config.toml
model = "model that answers yes/no questions on an image's attributes"
image_size = 64
encoder_head_dim = 64
fusion = "prefix"
batch_size = 64
weight_decay = 0.2
Rows from block 7 of the image encoder of a small model that answers yes/no questions on an image's attributes, named by matrix and row number. Rows with one number belong to one neuron. Each number is 128 + 32 x the weight over its row's rms, rounded and kept within 0 to 255. All counts start at 0. Numbers have three digits each. After the name is the row's rms in percent of the matrix's.
After each neuron's rows are labels from the 100 images, of 14976, where the neuron reaches its highest value: "responds to" is what is common among them; "colour at peak" is the nearest of a few named colours to the mean colour under the peak. Only what is clearly more common there than usual is listed. The data: photos of arthropod specimens (BIOSCAN-5M).
# fc1: MLP up (encoder.blocks.7.mlp.fc1.weight, 320x160), inputs 0-159
# fc2: MLP down (encoder.blocks.7.mlp.fc2.weight, 160x320, transposed), outputs 0-159

fc1.307 075:137131101163119128125147198158098167141140112056109154153149103125177111103114102109112144174188096115192157116122110099127124156128107145192130097191112139150083159145121134093135155100145155116100155122089111157173148120101134164124115120057097135111156117145142081166145143092176111158066115107074074143160143119160094147098116084160075148121131130043162085106122187110136141045074187151131180118145095105137115071085152181114093090164110118119117159098139126078101170195174132
fc2.307 094:161140103117068140159141095152117116121128144098131098143145123184127177069122130157060139148088115092139117110142052089175131158113107189131088108097169181097162062164179111184111119162095135193159083129172113105179057084187096081174112134155109106140127138085154128075118170107147135136135110109105063087157108151090167116105132164087140103125063153092157137122118153176113133127122163133100151154109122186090130131173063088140125098091121171092089159157124093129113114141175140
responds to: order Lepidoptera; family Tineidae
colour at peak: white

fc1.69 103:170119167066127154189096144157059110118092058043114106128173109163170140097131162132050141147098155098130141149187071107115138117120115156147134104119128147087076130144106164144161102121076136145090164118124105106110032103153095104148155129135148072158166156111154158105160162109117157222128138119162149141119069151145136173088138192132128137118124126081131132123127096133092126104133147172162128077110085071095140196146122095162106054170155089118136127132135143133134141101089152
fc2.69 097:123110135104125160104113153150197103121131172071141087086127114119141085150124099140159120094091145131140108084061144138132049087184125124132127164136109117129127157114150130112089168119093138129087141152084142200154118100140106133062100105139148136119143221075104157130082144119140126140158112120141155113128077079121109069128128113124108108135102150068146111205133108097140181124129255147162130161128133191088108067145171065146129153124066170155160133096142134131171174122120155
responds to: order Coleoptera
colour at peak: white

fc1.24 092:110121100123095144116119145113093081164117108031158170114155104078162097106159135131171129155138118114126120104054150115144117125120117156149112128201137126119090132146104104108115121102117132083111179185136150134166121159141180117150157160128162156105120149152162096168115173087156142188069107143111092143171144115156070101160169066123084146162130151080159115079064192093119170049101141111156134133165087118143130096072173194181113131136094096116127168100136135073159171193150117
fc2.24 113:168177157088129113152134113150123182099141153109124077147152113148130175063105126135093153170088106078089104173142075043176118148150117175133113109125162180101142130131158124119169127136072129166161127076153078096131092131177129087203149129141124107166104138099123186065111149128120122192132092139108087148128124155149195154104134205090132135134134118103135172150123147203094124170099164136076134156098166175108142145196098113131087098105169155111085117159117167153160066139128113
responds to: order Lepidoptera
colour at peak: white

fc1.229 095:193124143056097123169124108134123174147079111106103090111159130141143152096108206153087153132175111132116117165162065080103123120136101138096128106120152178144147126139104176089137073126165146147147120105146109091115106055113081080144151118064099088200171045153152177121112133158147122141042083150136147117103095128119128142109153181114100175123114119143121169104141122142158142128162151129114171089127085113106103172101188117096080153191129137143188110154080129164139126147051097
fc2.229 084:109112130157104140142085176162123143114147166094060180100171141144100086133172095149169105119127141167157133079099110112133082120158194083160136100138074149119139117093186098159070107142175095106113067107139098222171134124090161111075087112097112103098173149170071099116157080130102130159147182114142136067150075098146166083148111089108119128099111162172166150180139162141108205122088114140107121105129141194157100092098133085139146132152113120124150124133156102101153200145134150
responds to: order Coleoptera; order Hemiptera
colour at peak: brown

fc1.67 109:101185075095186140162160099078114187108151139106117128089116182080098106120093167128130154197107120143135087140092134107123111193106151165134112160088149087159132138127145157111145101084109169133181169153093108096146137120109090113179141141127093128151092137143156219101167229102149080157095082165081144139104107124149140145089164095121132105176111119106093048149147124154148166150177134056098130110132131089115089116148131084069132090121141100119169166115135171174124143132153174
fc2.67 117:137130142153096165166087118157102143132187118117125163108148104166094143102160180127123094166070114141096117165063113117135125139118121119159133092156150120121064105121142103161120199128128090226161126129189076164150089134120163120195164094156143124134138190103099141110101141051102160153160135104112078064167073142132122106175093139128173122080108173125187108116143094148086138142098138162103109197109160150083136085159098123133158111102129140076063178155135143105165141151191138
responds to: order Coleoptera
colour at peak: grey

fc1.136 110:166122150113126132147136070159130098134052122119074115090139102172124054128171117078118095128132119119169121114101147141124095149167110092185098119143123160125133144115175077160140067117108149137127132124189148107117117146173127116148150075154131116132166059131112094213084098121139134115124146106162155061118162117136106141146102162077115109129100095146156178164152113133105107107132117177149183174144160142173163190056137065077082130182164168174142166147087162182092062137096124
fc2.136 100:156159153157111161115110130174101147111160127123126071088113115162075148108154175167122150162071128164083122123082123107089116139146164119107098131120141113040083116101164109156147183130116116212160080104116124118110085108117086153169184114125131082091110157115099142115080157109082168116176107120100099088105086146139143150156118185100160107127140096110185156108121095104079115118147150156121110216100198156034120078175101092151168123112131145086097156133130139081185143136167150
responds to: order Hymenoptera
colour at peak: grey

fc1.189 074:138125151133135070119177154082156200173115180163129141135158156115130136088124093131115173100120125180104098101133153079127135104165168120148174111110078141113114167173127117145095091144165158143130151140115092154120124072058081082119148137052107128131072084148178145102184134104170106134063154204125169115143072099152103150118158068189082164154127120087055074116090148155164134178098089101130161127148128111109127172091166118097130136124104109089126154149143071105139185129142107
fc2.189 071:171098104136139088124148158132110131091145099155161102133160126147164069147146118114127089125163109157078151125122103181098077125092102171127166092150128085170124139202081082128117164110101113088090176084144106140093124173107178170127094117089159173105175142092094166157111176073098147183112179169153102128131119122117152118133105104142126092157203190159137099150169146160097184144056152182153121184168101110174070085148170121112145095177143127087182097102098119096134107161148131
responds to: order Lepidoptera
colour at peak: grey

fc1.30 116:106059172120106137156100122129140102086098099047109137150124085147119139070131169082110112167135150105100101171158095099152144117118126159144119110162129160118111134139107125054082171167107114119170140091121085118156053140123126100151132149166111075122148134112090097125185094136142138225128092111171115110122093171116171131143110162083146114114191161061151149127133107163089120035096143169102098100118131102120106187126132170158094053154151131082139059155115084112143111096123084
fc2.30 113:150089160125141172111120150116212093149160121097098051142102106146126087161111088147158070095097157080139097121103116114135064126159125144141119163093143106162124126119114119096137150135140105120122138121089095190172153079107129130056125065162183136087114216090090131118097140141141168170179107111151149143123079090113170053146100128122152099126078157105110130170168146116117161118124237115152079115138115147067080079156166078128129129115099169110119070111104118114146164142125130
responds to: order Coleoptera
colour at peak: white

fc1.83 107:183191093117134093109157070133141114105104149154143075055145117139130106093118095158150152115174102136152078138095056132154082136153147131164144186116105154168186104081147132117126040117116098096151088156126133138069139118138108072133119123120118112110108071128160158141098116151122156129066116096175141156128191127109061159072136132088119139153137092135084132152163153150104127166201108088146172131109118116146155143084132153059152119137124139189146169171069185120161109106148198
fc2.83 085:091127126141120128150143110135102116140128046106133170110108143114173102129130144128137123145159142153152117090100106141153088094083130169133106105195131145104060126184123134132102184139110172111054206151107174143162115114098168123147141088092125108101131177125113107106123196056066161133135135160136111105144093093148061093181100073133150176145116124171141092113112164122102127111059164146168119175134145125174096085119123067162184150182141082038116111096113088128128180095120112
responds to: order Hymenoptera
colour at peak: grey; brown

fc1.126 089:144092133110107139124164153078113122081091155121112143094164084157128133065190133091120073205149111121122087150083114116187043167092134117091098140098107153108109115102101090096108112136091081174152109092115123155158107136119145125097161077157173180166122144174098079096153119136145106157086126131106097159110113108144116146106076150102066137071175162142188152139113170183114139058125130120039138102119131086129094086134158159122071103161116150083099107117066089086109138114153139
fc2.126 083:158129092090058152155133156174124158151167109058111100122108089133151138123134148187107098098131101124092118110116089154161070087170166113111122154094118150087111145095160070169157179164069154151145103157131121109135104131129071117144127118146135096129064182105095141107099202126085189126171123143106109121131041132097162117088166153164175119129122076118133170134137101117128161133110132187194107147133134198111097126154071068181164082098113153084115107109136156140195129124135177
responds to: order Hymenoptera
colour at peak: grey

fc1.161 096:118138060168164133099100119154089170165108170150142196083137108145113104105113145153156137173131131141156185117088106152069126115084108130201149124166096138071090166122161102154133127128092138185146154139136132157118115116160116170173090149141114132102111068118125085217097140107134096152126211103057139124162110157169066159125113106137108109142150167157153130102112180194095171097149133109137176185157213107155155104064135117143122126165122123129119157140161137128205100155154125
fc2.161 080:150154182092140137129120186153141169100158104144054086092202171132068130113103131090096130074134128164044082122092085186170106156118168151149114118170127157171090118130148114169124134158099199155169081142158059145122147102077146150108106091132108120155105135136168084084115180084133120124116134138169083059156134155134111090124075130123151079145083119146201165145147144155098072149081101157168185129120174137152121176117078129136123161107145121149103146147127123142150170135116124
responds to: order Hymenoptera
colour at peak: brown; grey

fc1.94 088:143130106091153112099105110098132120139099097078075080146115168114105147122103158155132163155156089145148081110143124109116116191116068153141131134154090121098126187162172142118125099115130178162113062111141139139093101079126119040155157089090130119201191122141178138194117146114130092144070147185146125094074063136142083191053107118150098129124158129111143123118126103199081164109113128128124131144080107053133137119131139144087044128167128121079172146195150143131129102131119132
fc2.94 080:146104154101086072166094151091187156144169131130102073125179108206103160113114157146073091093098097192085101088074125129155132090159177096125145119098140168093114127160159096151095110104152115142169083119171118104170135122058106124104162087103100166180106144126133179062162086105079164146154127145161144157086063143164187153106118115124113138148122114140153128136162170151123134150138122142127112106077109181147088083144174034089097133148111137137187115123153115175149136141170130
responds to: order Lepidoptera
colour at peak: white

fc1.46 096:175120159138069149103150120078152140137108114097112121107103144116145159125143194142088116127088141152090068141177103097158126121130167084103115127048111148113137065164123137069100127115160079169130154086101118115117095135102049080139141107078107125084122118120105168134133113119122167150075055122162154109134159117128144073167154164124150154092176156121060173153145132145146102127163116153070087116088097140061056146109160199142158176116157064148084107096118087134151126169148083
fc2.46 100:088121128086126092127075180081163139164148102090082094121122123154162149155118121156139097080096175164137141109083085128170107074164141124117143099176100135160194138122159120129101074129141167111140126183132075176135138119080178136065148075140130110120137143152099164125144137079085138129161125197179104095133066090115157107105091134104109153052082115130199093151126159113110093089107122082170084122123110114126093073155163088104133163160089168113173078141096118110118207126126170
responds to: order Coleoptera; order Hemiptera
colour at peak: brown

fc1.168 077:098098095102115086129161138137136179162137108143147174120132174167166126080124176182125136132112173151133169150135171153056129100105108163162130062094127167101167132156104102155136138083165157112116118138162118095160139049180089108160107141122170156134153070156147171144172163091095103155097124185111154079145100112118096104113129127136087133152133181147061122073132143173132135095065119121105135100126097110155096173120174140117054140129138057116219118142187128138148149152053130
fc2.168 074:126129144161109153128101088123116136104081094145102100142161138136159140151121185192134156133131076140122108119107137176067094087081124177162143057143106119082082132158146151127121118080159161177111190122148176132132114134122140159125087124114122191159136145159180096122085155068141108200138144144136165093198077080168091130208134083123146146186096181135142145134146172165125190156089090161181112139126143142137076076134124094152090175169169121071147134112130085159135134141144083
responds to: order Lepidoptera
colour at peak: grey; brown

fc1.182 088:120117160094129171127092163130076091151113139080109184127148098088180114110159137112148182169178154127105111143137126154141099159076130161142152086203114167142116187155104069050105129090117134067113176109127168145164105184103185124124151144123141111128098146160174122126170152124131145228126121129108053146177138097111121111156153075094124149119133128091111093090071154141116137068065176127153113081167075140153143119108155204168123128126147133104146114157120108090099109160125086
fc2.182 095:126164103112089165161106132145103163129130164100097077092151150153116197116119103122118154126077121078086125125114059056157110147120129163090130125074137145116158092125151094127118127165090099145176105112117073100134069083194108092182124135192135085117095139069102141079079150124113124139138102101148133095109100135104180120106126141086192111145105096064068157180166105187107106125141191158115075116127127140047152095149132103156111087051167172119138140139150103107117086133155131
responds to: order Lepidoptera
colour at peak: white

fc1.208 101:177143124176144103099142121168153081116045106102110116080160126122131067152138176120094163108149122136113137130107148196137134149121072079151148084108067158165141165164123064130169110113149114111153150153164123108098110141144097081163172136152110086136177059176114103207123130143147171071122167107125128101109154136109105169113116112115138057093118141163137144107158100114123113106137105171139197121116111058153112158037130094119136170195147138159136179115120161198130098157106093
fc2.208 099:114157172128146136142124204149174129084152149147123134156103115151077113154191126095151075152084185121104124082047143141130107091153180138139121188182143092150100121106128133129098147145144082151112090129158135163179138135127146137137142131115144130088096147122129127126147143066084154176177111097129095097091055137140147081155079114112169132031084134141185137132152109115103129099104129144148071147118182182099121123165093086158211110060111126104106135102140073108165138144184167
responds to: order Hymenoptera
colour at peak: grey