config.yaml
model: "model that answers yes/no questions on an image's attributes"
encoder_norm: "layernorm_no_bias"
encoder_inner_norm: false
fusion_encoder_width: 320
fusion_encoder_layers: 8
fusion_encoder_mlp_ratio: 4
fusion_encoder_bias: "all"
learning_rate: 0.0014
beta1: 0.8
ema_decay: 0.995
lr_schedule: "cosine"
warmup_steps: 330
Rows from block 3 of the image encoder of a small model that answers yes/no questions on an image's attributes, named by matrix and row number. Rows with one number belong to one neuron. Each number is 500 + 50 x the weight over its row's rms, rounded and kept within 0 to 999. All counts start at 0. Numbers have three digits each.
Before each neuron's rows are labels from the 100 images, of 14976, where the neuron reaches its highest value: "responds to" is what is common among them; "place" is the part of the image that holds the peak. Only what is clearly more common there than usual is listed. The data: photos of arthropod specimens (BIOSCAN-5M). In brackets: how many of the 100, against the usual share in percent.
# fc1: MLP up (encoder.blocks.3.mlp.fc1.weight, 320x160), inputs 80-159
# fc2: MLP down (encoder.blocks.3.mlp.fc2.weight, 160x320, transposed), outputs 80-159

responds to: order Hymenoptera (42 vs 20.5)
place: centre (64 vs 14.1)
fc1.13:578472521478458516440537558501550440488566427531527480487499432579503505479537470495421560481526503496492491504514535435565516570459388479494506479541431608471426478425546397461480580615526501479531531494415508549481396494430501503449590539
fc2.13:507470458458596595455505513471473504454460601419547464397512480445485523456505459455529482558506528492514556400457563568430534405430436395536545593611561457548506557517474487462504437417530613525521537534504459585531561442474507450482440528

responds to: order Hymenoptera (43 vs 20.5)
place: centre (68 vs 14.1)
fc1.239:551563458507466551522534474493491435515458497589560529565560445477588517466516433478464441464492448506462611477425460585563466538539415523392451562536539475506549536573502468535596460512537456399542543459452528466507518477397458491586433438
fc2.239:545497480490561526406514560509554529516588543572482503517481454519517510551532579487418500541377615474467497583444527540574478528605425494500504558499500447505438563563507468561562455518467492381506531533483456509534488546531538397520545571

responds to: order Coleoptera (59 vs 16.8)
place: top left (41 vs 9.8); top right (40 vs 9.8)
fc1.266:568506432501476507465534474541515485512468530598461470592503437475547480528535421468475508403443422486484567530422420502544401532577498510419445582546508484462519491516556445563539458577543413384478517518499555530534552553461574444568460483
fc2.266:520407484516477500490528545463508530487540516504539521548511476517494429539573574489426457555404623441505466453459542499569572464574375509490469552514541434430497545499454492488505418459434457395517551552471517465543508551566507444523540612

responds to: order Hemiptera (30 vs 11.3)
place: bottom left (28 vs 9.8); top left (27 vs 9.8)
fc1.318:553387519594486489541519481577534534461600494481425503539555476470496538578524533533411547431512389467522484549404465492531430504483443474501544570432599487492547570462516543509450539499388465481507470554592498468556506542521474481527497550
fc2.318:529438428571501557414474518482536539455539545518470447558581579501511456557482599514497519496439566436469542498471476563470507482538519427531507586507545461458491498476493510504559521536559440479526530549488572486574475487511529469478456504

responds to: order Hymenoptera (41 vs 20.5)
place: centre (83 vs 14.1)
fc1.181:518486604548423571425498534460496502537550385417560456513476521549496492491511578522555496536575452533508478481552532496477528480469548476536596551480422456542482538546515582435478461498540491503512471414415477525500586492545512575511543559
fc2.181:568451528509468502539560504492451583491551557556449469534502522424555464542492525473392542494556477423591593547477456475487406496534533539465408549536530515538570448468459459489492452504493494462511555467397516545555468567548526543558527549

responds to: order Coleoptera (43 vs 16.8)
place: bottom left (71 vs 9.8)
fc1.45:563453582567396473525463559432531617506552437550434528508527506549461547597581544502448563542488484517558497541451475433475562556467517523502494612444544456559458472573435506502464501495535530495475519528536496527550510575408496483536496552
fc2.45:565434439484452559449446521592507546493523557454508437526532584467473467534458545567458523501398533437491506480458470494494488425496474433528485529510478436514564528491436498446505523534496476445457616544527461495547550529497555421595495475

responds to: order Coleoptera (50 vs 16.8)
place: top left (45 vs 9.8); bottom left (36 vs 9.8)
fc1.117:511493586528444547523560430441528561536611504582493524484512470526442478528597510580500510443504442449478591551439503477510501511514457553485460612465537459518529526494582551498573536497430465369576473565548517465574466492489445447532484561
fc2.117:601444510520447586462507495547482476448545618505464505515570557489453460542506617502485545505424543487464473530444454480495494519503470442515534612490580391447520511552420552565514504560545474409402519502470505505489485545506484440567542595

responds to: order Hymenoptera (44 vs 20.5)
place: centre (67 vs 14.1)
fc1.227:429524560472446505501472442505510541514474440562551485481489580474517449445499528488528539535573506520585573522503465475432535489487622473460469486377592389490548521530467512548505533458506490532477473501505546476516587471443497547532416451
fc2.227:482432438512441479509503444525505567446555588486468478464480537463540423521581537486522535570422497529535493499388471522538561587606601505495534501563596395464488557526412516522476550594521538563469539487523504448582499478552508443589487524

responds to: order Hymenoptera (48 vs 20.5)
place: centre (72 vs 14.1)
fc1.232:479517452458549444464459504608511440483467552532372453418548475447516593493380444513462422455436464506447482508473494557462478559522532519477483511545433602534498504455557457437405566550555496541554542478475490577444407530472519424538482418
fc2.232:549468378436555586445545412446496497421482557394545438575528413561428421559515508464449496550485575378502429414478486522481497502435478510494507517519484473504435501487509545440611431458536586504501475450401491578475560490485476562461498535

responds to: order Hymenoptera (45 vs 20.5)
place: centre (59 vs 14.1)
fc1.108:523546545488483514507570419528456498503502413557471548478413434586564409407528419544428550469503488555504485480508473531537396527491434483437380545532519513423486504541558514417511515567517469447534489497448492505437432478430556489552543506
fc2.108:515488462521588512507486534427466540500548589566507514540415400547565610470581500447550501542385574493518573572459587514472534580540462596463569494478455438559541583573569498476567533457491432543539531527487455522500472577496522467484467494

responds to: order Coleoptera (49 vs 16.8)
place: bottom left (76 vs 9.8)
fc1.123:511415473532477421520506488502442523450565461567458595473453505554595468550581426444476483516502490461573553523418415488508537524468490549511550551404539577485519508498560519553512569624477469398523540505507541527587538504477595399537559513
fc2.123:534466452499428498525493435483514545500491526510562495591558455515435472520565555605498549525361595479447396446528538550499564524545426522528541460500460480527503531521480527485625526528475497463490568508514501498547509525521463372555499543

responds to: order Hymenoptera (42 vs 20.5)
place: top right (41 vs 9.8)
fc1.1:449526477484466511525442565585481505502556481522467507438495564439512543507447469432483477434527469498515435534520391468496457556495514568414440501400538577613520481593443518449420586481524491557454458518557467548460507560513507499532510491
fc2.1:529478427472532439454425521544510461518446563478430477551579468481473485564510533494447530507441519481502532553543553494467574473534569478463423493455461464524549428520480436484543555461505465456598576508499531474473441556570484512490536455

responds to: order Hemiptera (59 vs 11.3)
place: centre (92 vs 14.1)
fc1.225:449509477518588472457396666481479510521484603551463415536516531477502548460371437571449548514453497581518458471462427545501554563501542426542552525533477535477488472490466510499492595498537515496569512480536568538522487491546464479503484392
fc2.225:499449426465440520561560493577600552446509582529486458594514490444397378595469474484453572439527558395524459544483463452447495412516498452535478459485495500405556495456493474449548521488472524483467529524481596560530508456540499491607542570

responds to: order Coleoptera (49 vs 16.8)
place: bottom left (64 vs 9.8)
fc1.314:535504510556458482480547592495489599483552545573410498514535492547532455497562519454437475512448428477525447548469537390518515563536563526434576543469526496582438550575561493534457492511508517436547505415480555593501493549498529468502521548
fc2.314:587487556505464546499621476548479578451558479521548496469467510495492503532499589448425588573379553461586511561524538439443463430610440455579583515551578546465551571487537508478581469528461446533492582531496468560524558535496548376522488560

responds to: order Hymenoptera (41 vs 20.5)
place: centre (67 vs 14.1)
fc1.95:468490522487617475592498422552397431643421542468536499527540554344436481462533502534517456499542482492532533506480518589466516450498431485454461498518623458548516532525548601568500450418459493498538513535537459460517481472548421501490399450
fc2.95:481514503515554598499486503497456473467545536500546517399447493496461472493512528562514480587490569553460469537428511513547471569518501549444486628497476433572454554558398505533563458446533630490417470513473337605490466537480532443493548481

responds to: order Coleoptera (49 vs 16.8)
place: bottom left (55 vs 9.8)
fc1.198:608456515537434552521591432545474526542570513503496607524566391533487502528551535493395497453461518460534519506418512449478475475515395519519525548487552499455441509485511572526564444509458519414521489460523560530489535555406457467527510604
fc2.198:589393523576433550502531490538466504458577530502477522490473532450479448574525509522401525533439601378528501512412472462558511432570422422473547616536535468433563531442463525529519446549439475445485541510519519524593528514486541479531539567

responds to: order Hymenoptera (42 vs 20.5)
place: centre (68 vs 14.1)
fc1.319:553459488477470480518403437593504518539537482490516491493410457451505490545463444461434451460546456449372512611492521499513492496503456552388381530547394580602520498489495428443399473556544432510465542465510492520449489502422572506593493410
fc2.319:506524513448575548534529550409430486593469541530534506526543399504507520487576563468433492444456541486584521414569554503538484455484433510540493517497509468455422427481562561511596466411462529430507504522474466542556444480622473485476508519

responds to: order Hymenoptera (46 vs 20.5)
place: centre (49 vs 14.1)
fc1.27:576474508549542445393457513594425557504473513532439451490471536421503457500500455491499512492471453492516411563462381496451536471552540472455533521502573556534454554471587478467387485543495471501553576531471540614509432499525564410569483461
fc2.27:539509452513504561469552458400561508543428555520552476520451489529459473529471572490546468536385625475514423529593514549494562509568426442479542496519515422454444435504526456552592515475475567460440511567537521469522524541430523524443539515

responds to: order Hymenoptera (46 vs 20.5)
place: centre (67 vs 14.1)
fc1.131:539439494522533491535439486540575495530484539462396435435489403433487483463451387531490489476428507473485516560485450556497528515502525504464446537502536533528495503446478448521354582544508403473582558462483496492485420489482497433521510408
fc2.131:468412420415522553436519386535536568425469613506483504540550432494474478532513526488471537473511607397586434445555442471461589466471471472472514468469566429453443504544482504485561483482440566431469503427421509555410498445551528487458528552

responds to: order Hemiptera (30 vs 11.3)
place: top right (39 vs 9.8)
fc1.114:488461568602411503508513420571489473548605463465439577444525508467475521552470470492517540421554457530498469458419523439471392532469477467526535539458563505428523574452501562544499516509365535458478463562611471497586548477471526488516473503
fc2.114:596527426555488517401463475519513551519526533470489416518556583494489475523444581574472569464436505469493566515440430478550547529470483480537545561468533424443535529511429565471481563530543483454490578493541573511563481528455521472570494472

responds to: order Hymenoptera (48 vs 20.5)
place: centre (70 vs 14.1)
fc1.246:480503419440451423507486472624528447527492549460439475432480463502564546517446363534536417431500470523458470457520494519506472481536519470458496528575475597505501567460517399442457506515526528558547529548491442569439485508500581430593517468
fc2.246:540461461421465596464483518468477564428424565481553487467479506530452472569471536477489443558507559442499478467506477523544558445467467544490508532531445480532370537573409534549597475458511653469472511502429396516433444499461464461470534547

responds to: order Hymenoptera (46 vs 20.5)
place: centre (64 vs 14.1)
fc1.168:501402537504510440535424439580497571548432487462456477513535602389458483481530476463541448530514518481524513512484485543455538477507604508520530466446545489543525512488515534544388502448510480505533460543562493467603568517597466456507435468
fc2.168:459489432492509504496422527505549533445501538494451507419478522433521553541496495483568475641394554528435547540468495551509524504577539463495447587502554454619517597531430438548496558521527596574486498528524379577535523503485460388533489413

responds to: order Coleoptera (50 vs 16.8)
place: top left (46 vs 9.8)
fc1.104:585404541605492538505448562495539523477535466595472536579432472501527523456557489473371461502493476473439509549443576491484441549516486491446436495502492538515517520605538436481535467456436394460504471548482553523611435505544467476526542557
fc2.104:466487518477466504533513514427524544519554559446579527528458541527509397527502591447490554477390555505510457524566569526418528472620495427485567494537497469439534582512478470522531434475471488478507562526482488456555550538461538419480554464

responds to: order Hymenoptera (41 vs 20.5)
place: bottom left (61 vs 9.8)
fc1.98:520460505526520528447468589458512572474518499569461541495456557499571500471499418469387495470440483513581481597513420419513479571528517506472435465407518542525475470556436551455448608457539415460484515504498529579593397573524526467458540455
fc2.98:560583425516539525536467526503592457485480483489483473524555473555509428480526602517468601546457583556493517599552592443501522534507579545472492470556491482549575438575457525502569512480461495486475508558516466458558548515469483422547500438

responds to: order Hemiptera (49 vs 11.3); order Coleoptera (40 vs 16.8)
place: centre (87 vs 14.1)
fc1.180:475524486511620559434398599476483481470438613495517473533552475536441526492404516550460561565469502520434474444501465595454500537509514480517500477503459468489423414481450430496566557506585545543559556453489499509475395504511462468452479403
fc2.180:577406510489450547564507467486534480465484570488565518563539438483457341555546555457365478460528541458486538532448537409497505513527431443536428475445507417379513503471450447460554471527505480441500492490439505510555571466497552512571572593

responds to: order Hymenoptera (41 vs 20.5)
place: centre (47 vs 14.1)
fc1.136:525451534500602534585563531441465431589530525533567521590571485506422453501569495588378503526499469556484534515477604565529472539442388536501525479533519476439495526482465568522564485477525483452551480517501496411577399462470424513412489528
fc2.136:473506435466541593428544523465456485462432540472537560449535505490488373538509621474511427630475570520456475527451509551460517471469437450477493594534563442520439541559397448498600504484536610442412470512462426542553525461537494428447451525

responds to: order Coleoptera (38 vs 16.8)
place: bottom left (51 vs 9.8)
fc1.31:588414592557492470528496492582508561488507452559501479433523444510505411422601505518490521544578488554510502512473515459563443578450414538498573497460541527570458547538480564518450465607518459458475554461519516630559504495536493485487583534
fc2.31:447581433544507535538498550524524428480482487442517545511480498602486524399434536447510545517453551558541570601571541464468474548611553559498532520488455526549505479471460425450471485477496476501447545445453519477547470412505537409504445420

responds to: order Hymenoptera (42 vs 20.5)
place: top right (43 vs 9.8)
fc1.278:509466540521469532471483635548463539479435502461490464468497560456454422462499491493481466530515498428573445517458433434530479485460526481471528555415528504605387470540492511583386561478523567498551521441562471589508511567469553552557622468
fc2.278:489506402480492491500450577545562519479500504507404426555526565485480432549506545532485495498448549474478620559437522514512555551522487485474489562490461435494581473494386466461531560531580441471516606531444504503571433480521508491543506485

responds to: order Hymenoptera (41 vs 20.5)
place: centre (48 vs 14.1); middle left (31 vs 11.7)
fc1.305:571499538556518533495481563490526632431579455541397458463482406496501568581581489490435412456518464501496511564453510461511475535457551569424547494470410579573455561596519467494551531423496484513477438455474514542490432600562455503479505521
fc2.305:520443461557483508458567538494515567447582575507527522446508507483473498576492616469501504542369579476531522536543493445496561430542502456486530523553525526519553564511505489479507491469438459473478549546537515540573476580467585355480553503

responds to: order Hymenoptera (53 vs 20.5)
place: centre (67 vs 14.1)
fc1.282:556562498497484507466451502515558420475487516468484539456538438540518569456511450469437437480517480461371514514481536526581492442488418501464470459604432526504490534496525420484452470519431421469543491560412443553445422522519480528479553469
fc2.282:531474412424607558398479566437428528486503563540578553418487454454557551536513490458462465573503602474458482463423501522447515427467441433445574553531548462627447510581453510509536473421584638469471457493478415548485450526512539451426503508

responds to: order Coleoptera (52 vs 16.8)
place: bottom left (54 vs 9.8); top left (25 vs 9.8)
fc1.23:526503498566500555517497546441519531410536435611483582514533555514479512573595457546431428588513464499506450494430428467505456569477534540466451536459435495514513521477560451564556472458479365420409474539516532490529517598481527452464532523
fc2.23:532438512563490541465509529449539483405539592498491565509545503458496491627581527536451461564388583419548490530489448452411562473529472485510570508496521484486474544513486451477627426488498473445406598472524493498502600532521456445516484585

responds to: order Hymenoptera (48 vs 20.5)
place: centre (43 vs 14.1)
fc1.288:475474485487568528464423642601518523575527533496475448530493486471510524459448364538455528524462464482546495541509395478451447560492449437497492459433513554517458428495443498523412485570579553563560541519542464598510426514505496525529515447
fc2.288:537510455476536457508473474474626486466428520510471388550558487495391424549546606504464548456521556455500580530514566429510522539460552513564415504515440394481447413498396488530596603442491466422455573490483520465547456495509451499526590516

responds to: order Hymenoptera (45 vs 20.5)
place: centre (74 vs 14.1)
fc1.137:490457498491612525555441417596460453501522479457538583465535499434430539472468506570507450471529485529403478545491596570526537452437431507452471478607454566532541571464519491462428518469532438523626516548493431494517427479509412466429443506
fc2.137:560494442435550590404501559457398588461477507494581572396479438528475462583523561427491485615511580417524539484481527463530506469422494512495555513498497400600436580572477486486567411465508548401439460530419394597537501542492469453385593545

responds to: order Coleoptera (39 vs 16.8)
place: top left (35 vs 9.8); bottom left (27 vs 9.8)
fc1.252:515455494553493493510474461501533570445614429470416555464438508403502543544535516571529400544476445453528513543459539451560482529450545505445535506429518526514601568480558482490442508428432427443491418538461556490626523549484414458499446525
fc2.252:547484473489532532498458482487574574519544597476488509486485575560543535537516606548464493532362566453461436557502503560455533499486492444502497576529486411506540560542433531524524525525561546516493524479542457516548507431509461411576528530

responds to: order Hymenoptera (43 vs 20.5)
place: centre (80 vs 14.1)
fc1.285:563504447488573574542422417588488418560451506491513521530541463436503519505459498501554419450496451534411602553525548577512508460525386448422387517533514569499565505474547506536510500485540443523569560568538477451497501444479456497517425388
fc2.285:546495526510496565456503497503457533475525533463558484430486474510487459595515551520398477555505594488484557472372518445498509529462472497504489586495505423579388511582419512505538469467472627372338464504474382596518481562446531506455590531

responds to: order Hymenoptera (43 vs 20.5)
place: centre (48 vs 14.1)
fc1.133:497446468478489507523506602557437536520474474527514464477535507460529468494401404482517538456585472461635431485480459464435462480514521448528479571485512517535420439495418489580366573512558530548477544470586533575516583504476522512555501496
fc2.133:483543465491550520454404552507569500438477545558406439516531515478462432485506564475451569505456506514434521589499508449491549558543534519481483511488456409533506462543440417531536563520573533482460528539484514553536447585475520508588520417

responds to: order Coleoptera (49 vs 16.8)
place: centre (34 vs 14.1)
fc1.37:561490536557534560521567599483437639457534515558496473528511536512517501545477553570387485540457473434569451531470453387507572495454449529493556525427575404569404423582436566541516436413482479404471437514513509532511506530427466507510514588
fc2.37:509454413517471579525476441555591514479461572457472534528574586463475431467481485552490595540508554445432572552480420527496510501496491449495469588492533426456554468472474496465520499630570520456495580464513505526493579443464580489618488436

responds to: order Coleoptera (45 vs 16.8)
place: top left (49 vs 9.8)
fc1.251:561413578507518543552585400484500482527603508462524616482449479522514493498592457496529477488506447469480574507487598539553447450506432530486460542475543514492625597502533515496538446501448462433552442547538456451538463496435495457488448553
fc2.251:508459432515496569455514521465487576475542654594485525463514503538493438547596513512466513536405598416500498502379482470451495537500471460529529616519540415521499552558429519505510423448494497449544561570519554497531473567541511396554451533

responds to: order Coleoptera (49 vs 16.8)
place: bottom left (75 vs 9.8)
fc1.169:506403496590445573514594589413467533474598476539487454501508471577507439575518528496384522497504543517611501534468473472541521565449494586489550614471535418452495490479445482464486495445501511459488435447457521525587467520392482533476597567
fc2.169:472434418513532537512480431509521528510499501456529527511559606402483472489444503517461548496480501469493626479513437567444512464583425440447544578578530481488528573511496557462431477600565503565487582492489444530515623445425497429529454474

responds to: order Coleoptera (52 vs 16.8)
place: centre (87 vs 14.1)
fc1.184:516451501500441539452546482422545451482518435445535591476439548507470541502535521449473516587549564444504527523571430418522564503502544511622528522494408538520484455472595581541532441441495571498394495513479464412475497441523516546470491493
fc2.184:475449455525428556493517461531515530493536558461489485529484518534516403560535482500443519488535509406574475499496505422444473502447532510513421519495567446528534542556536540425531518593430494417515491461506530527534524458526469564578511525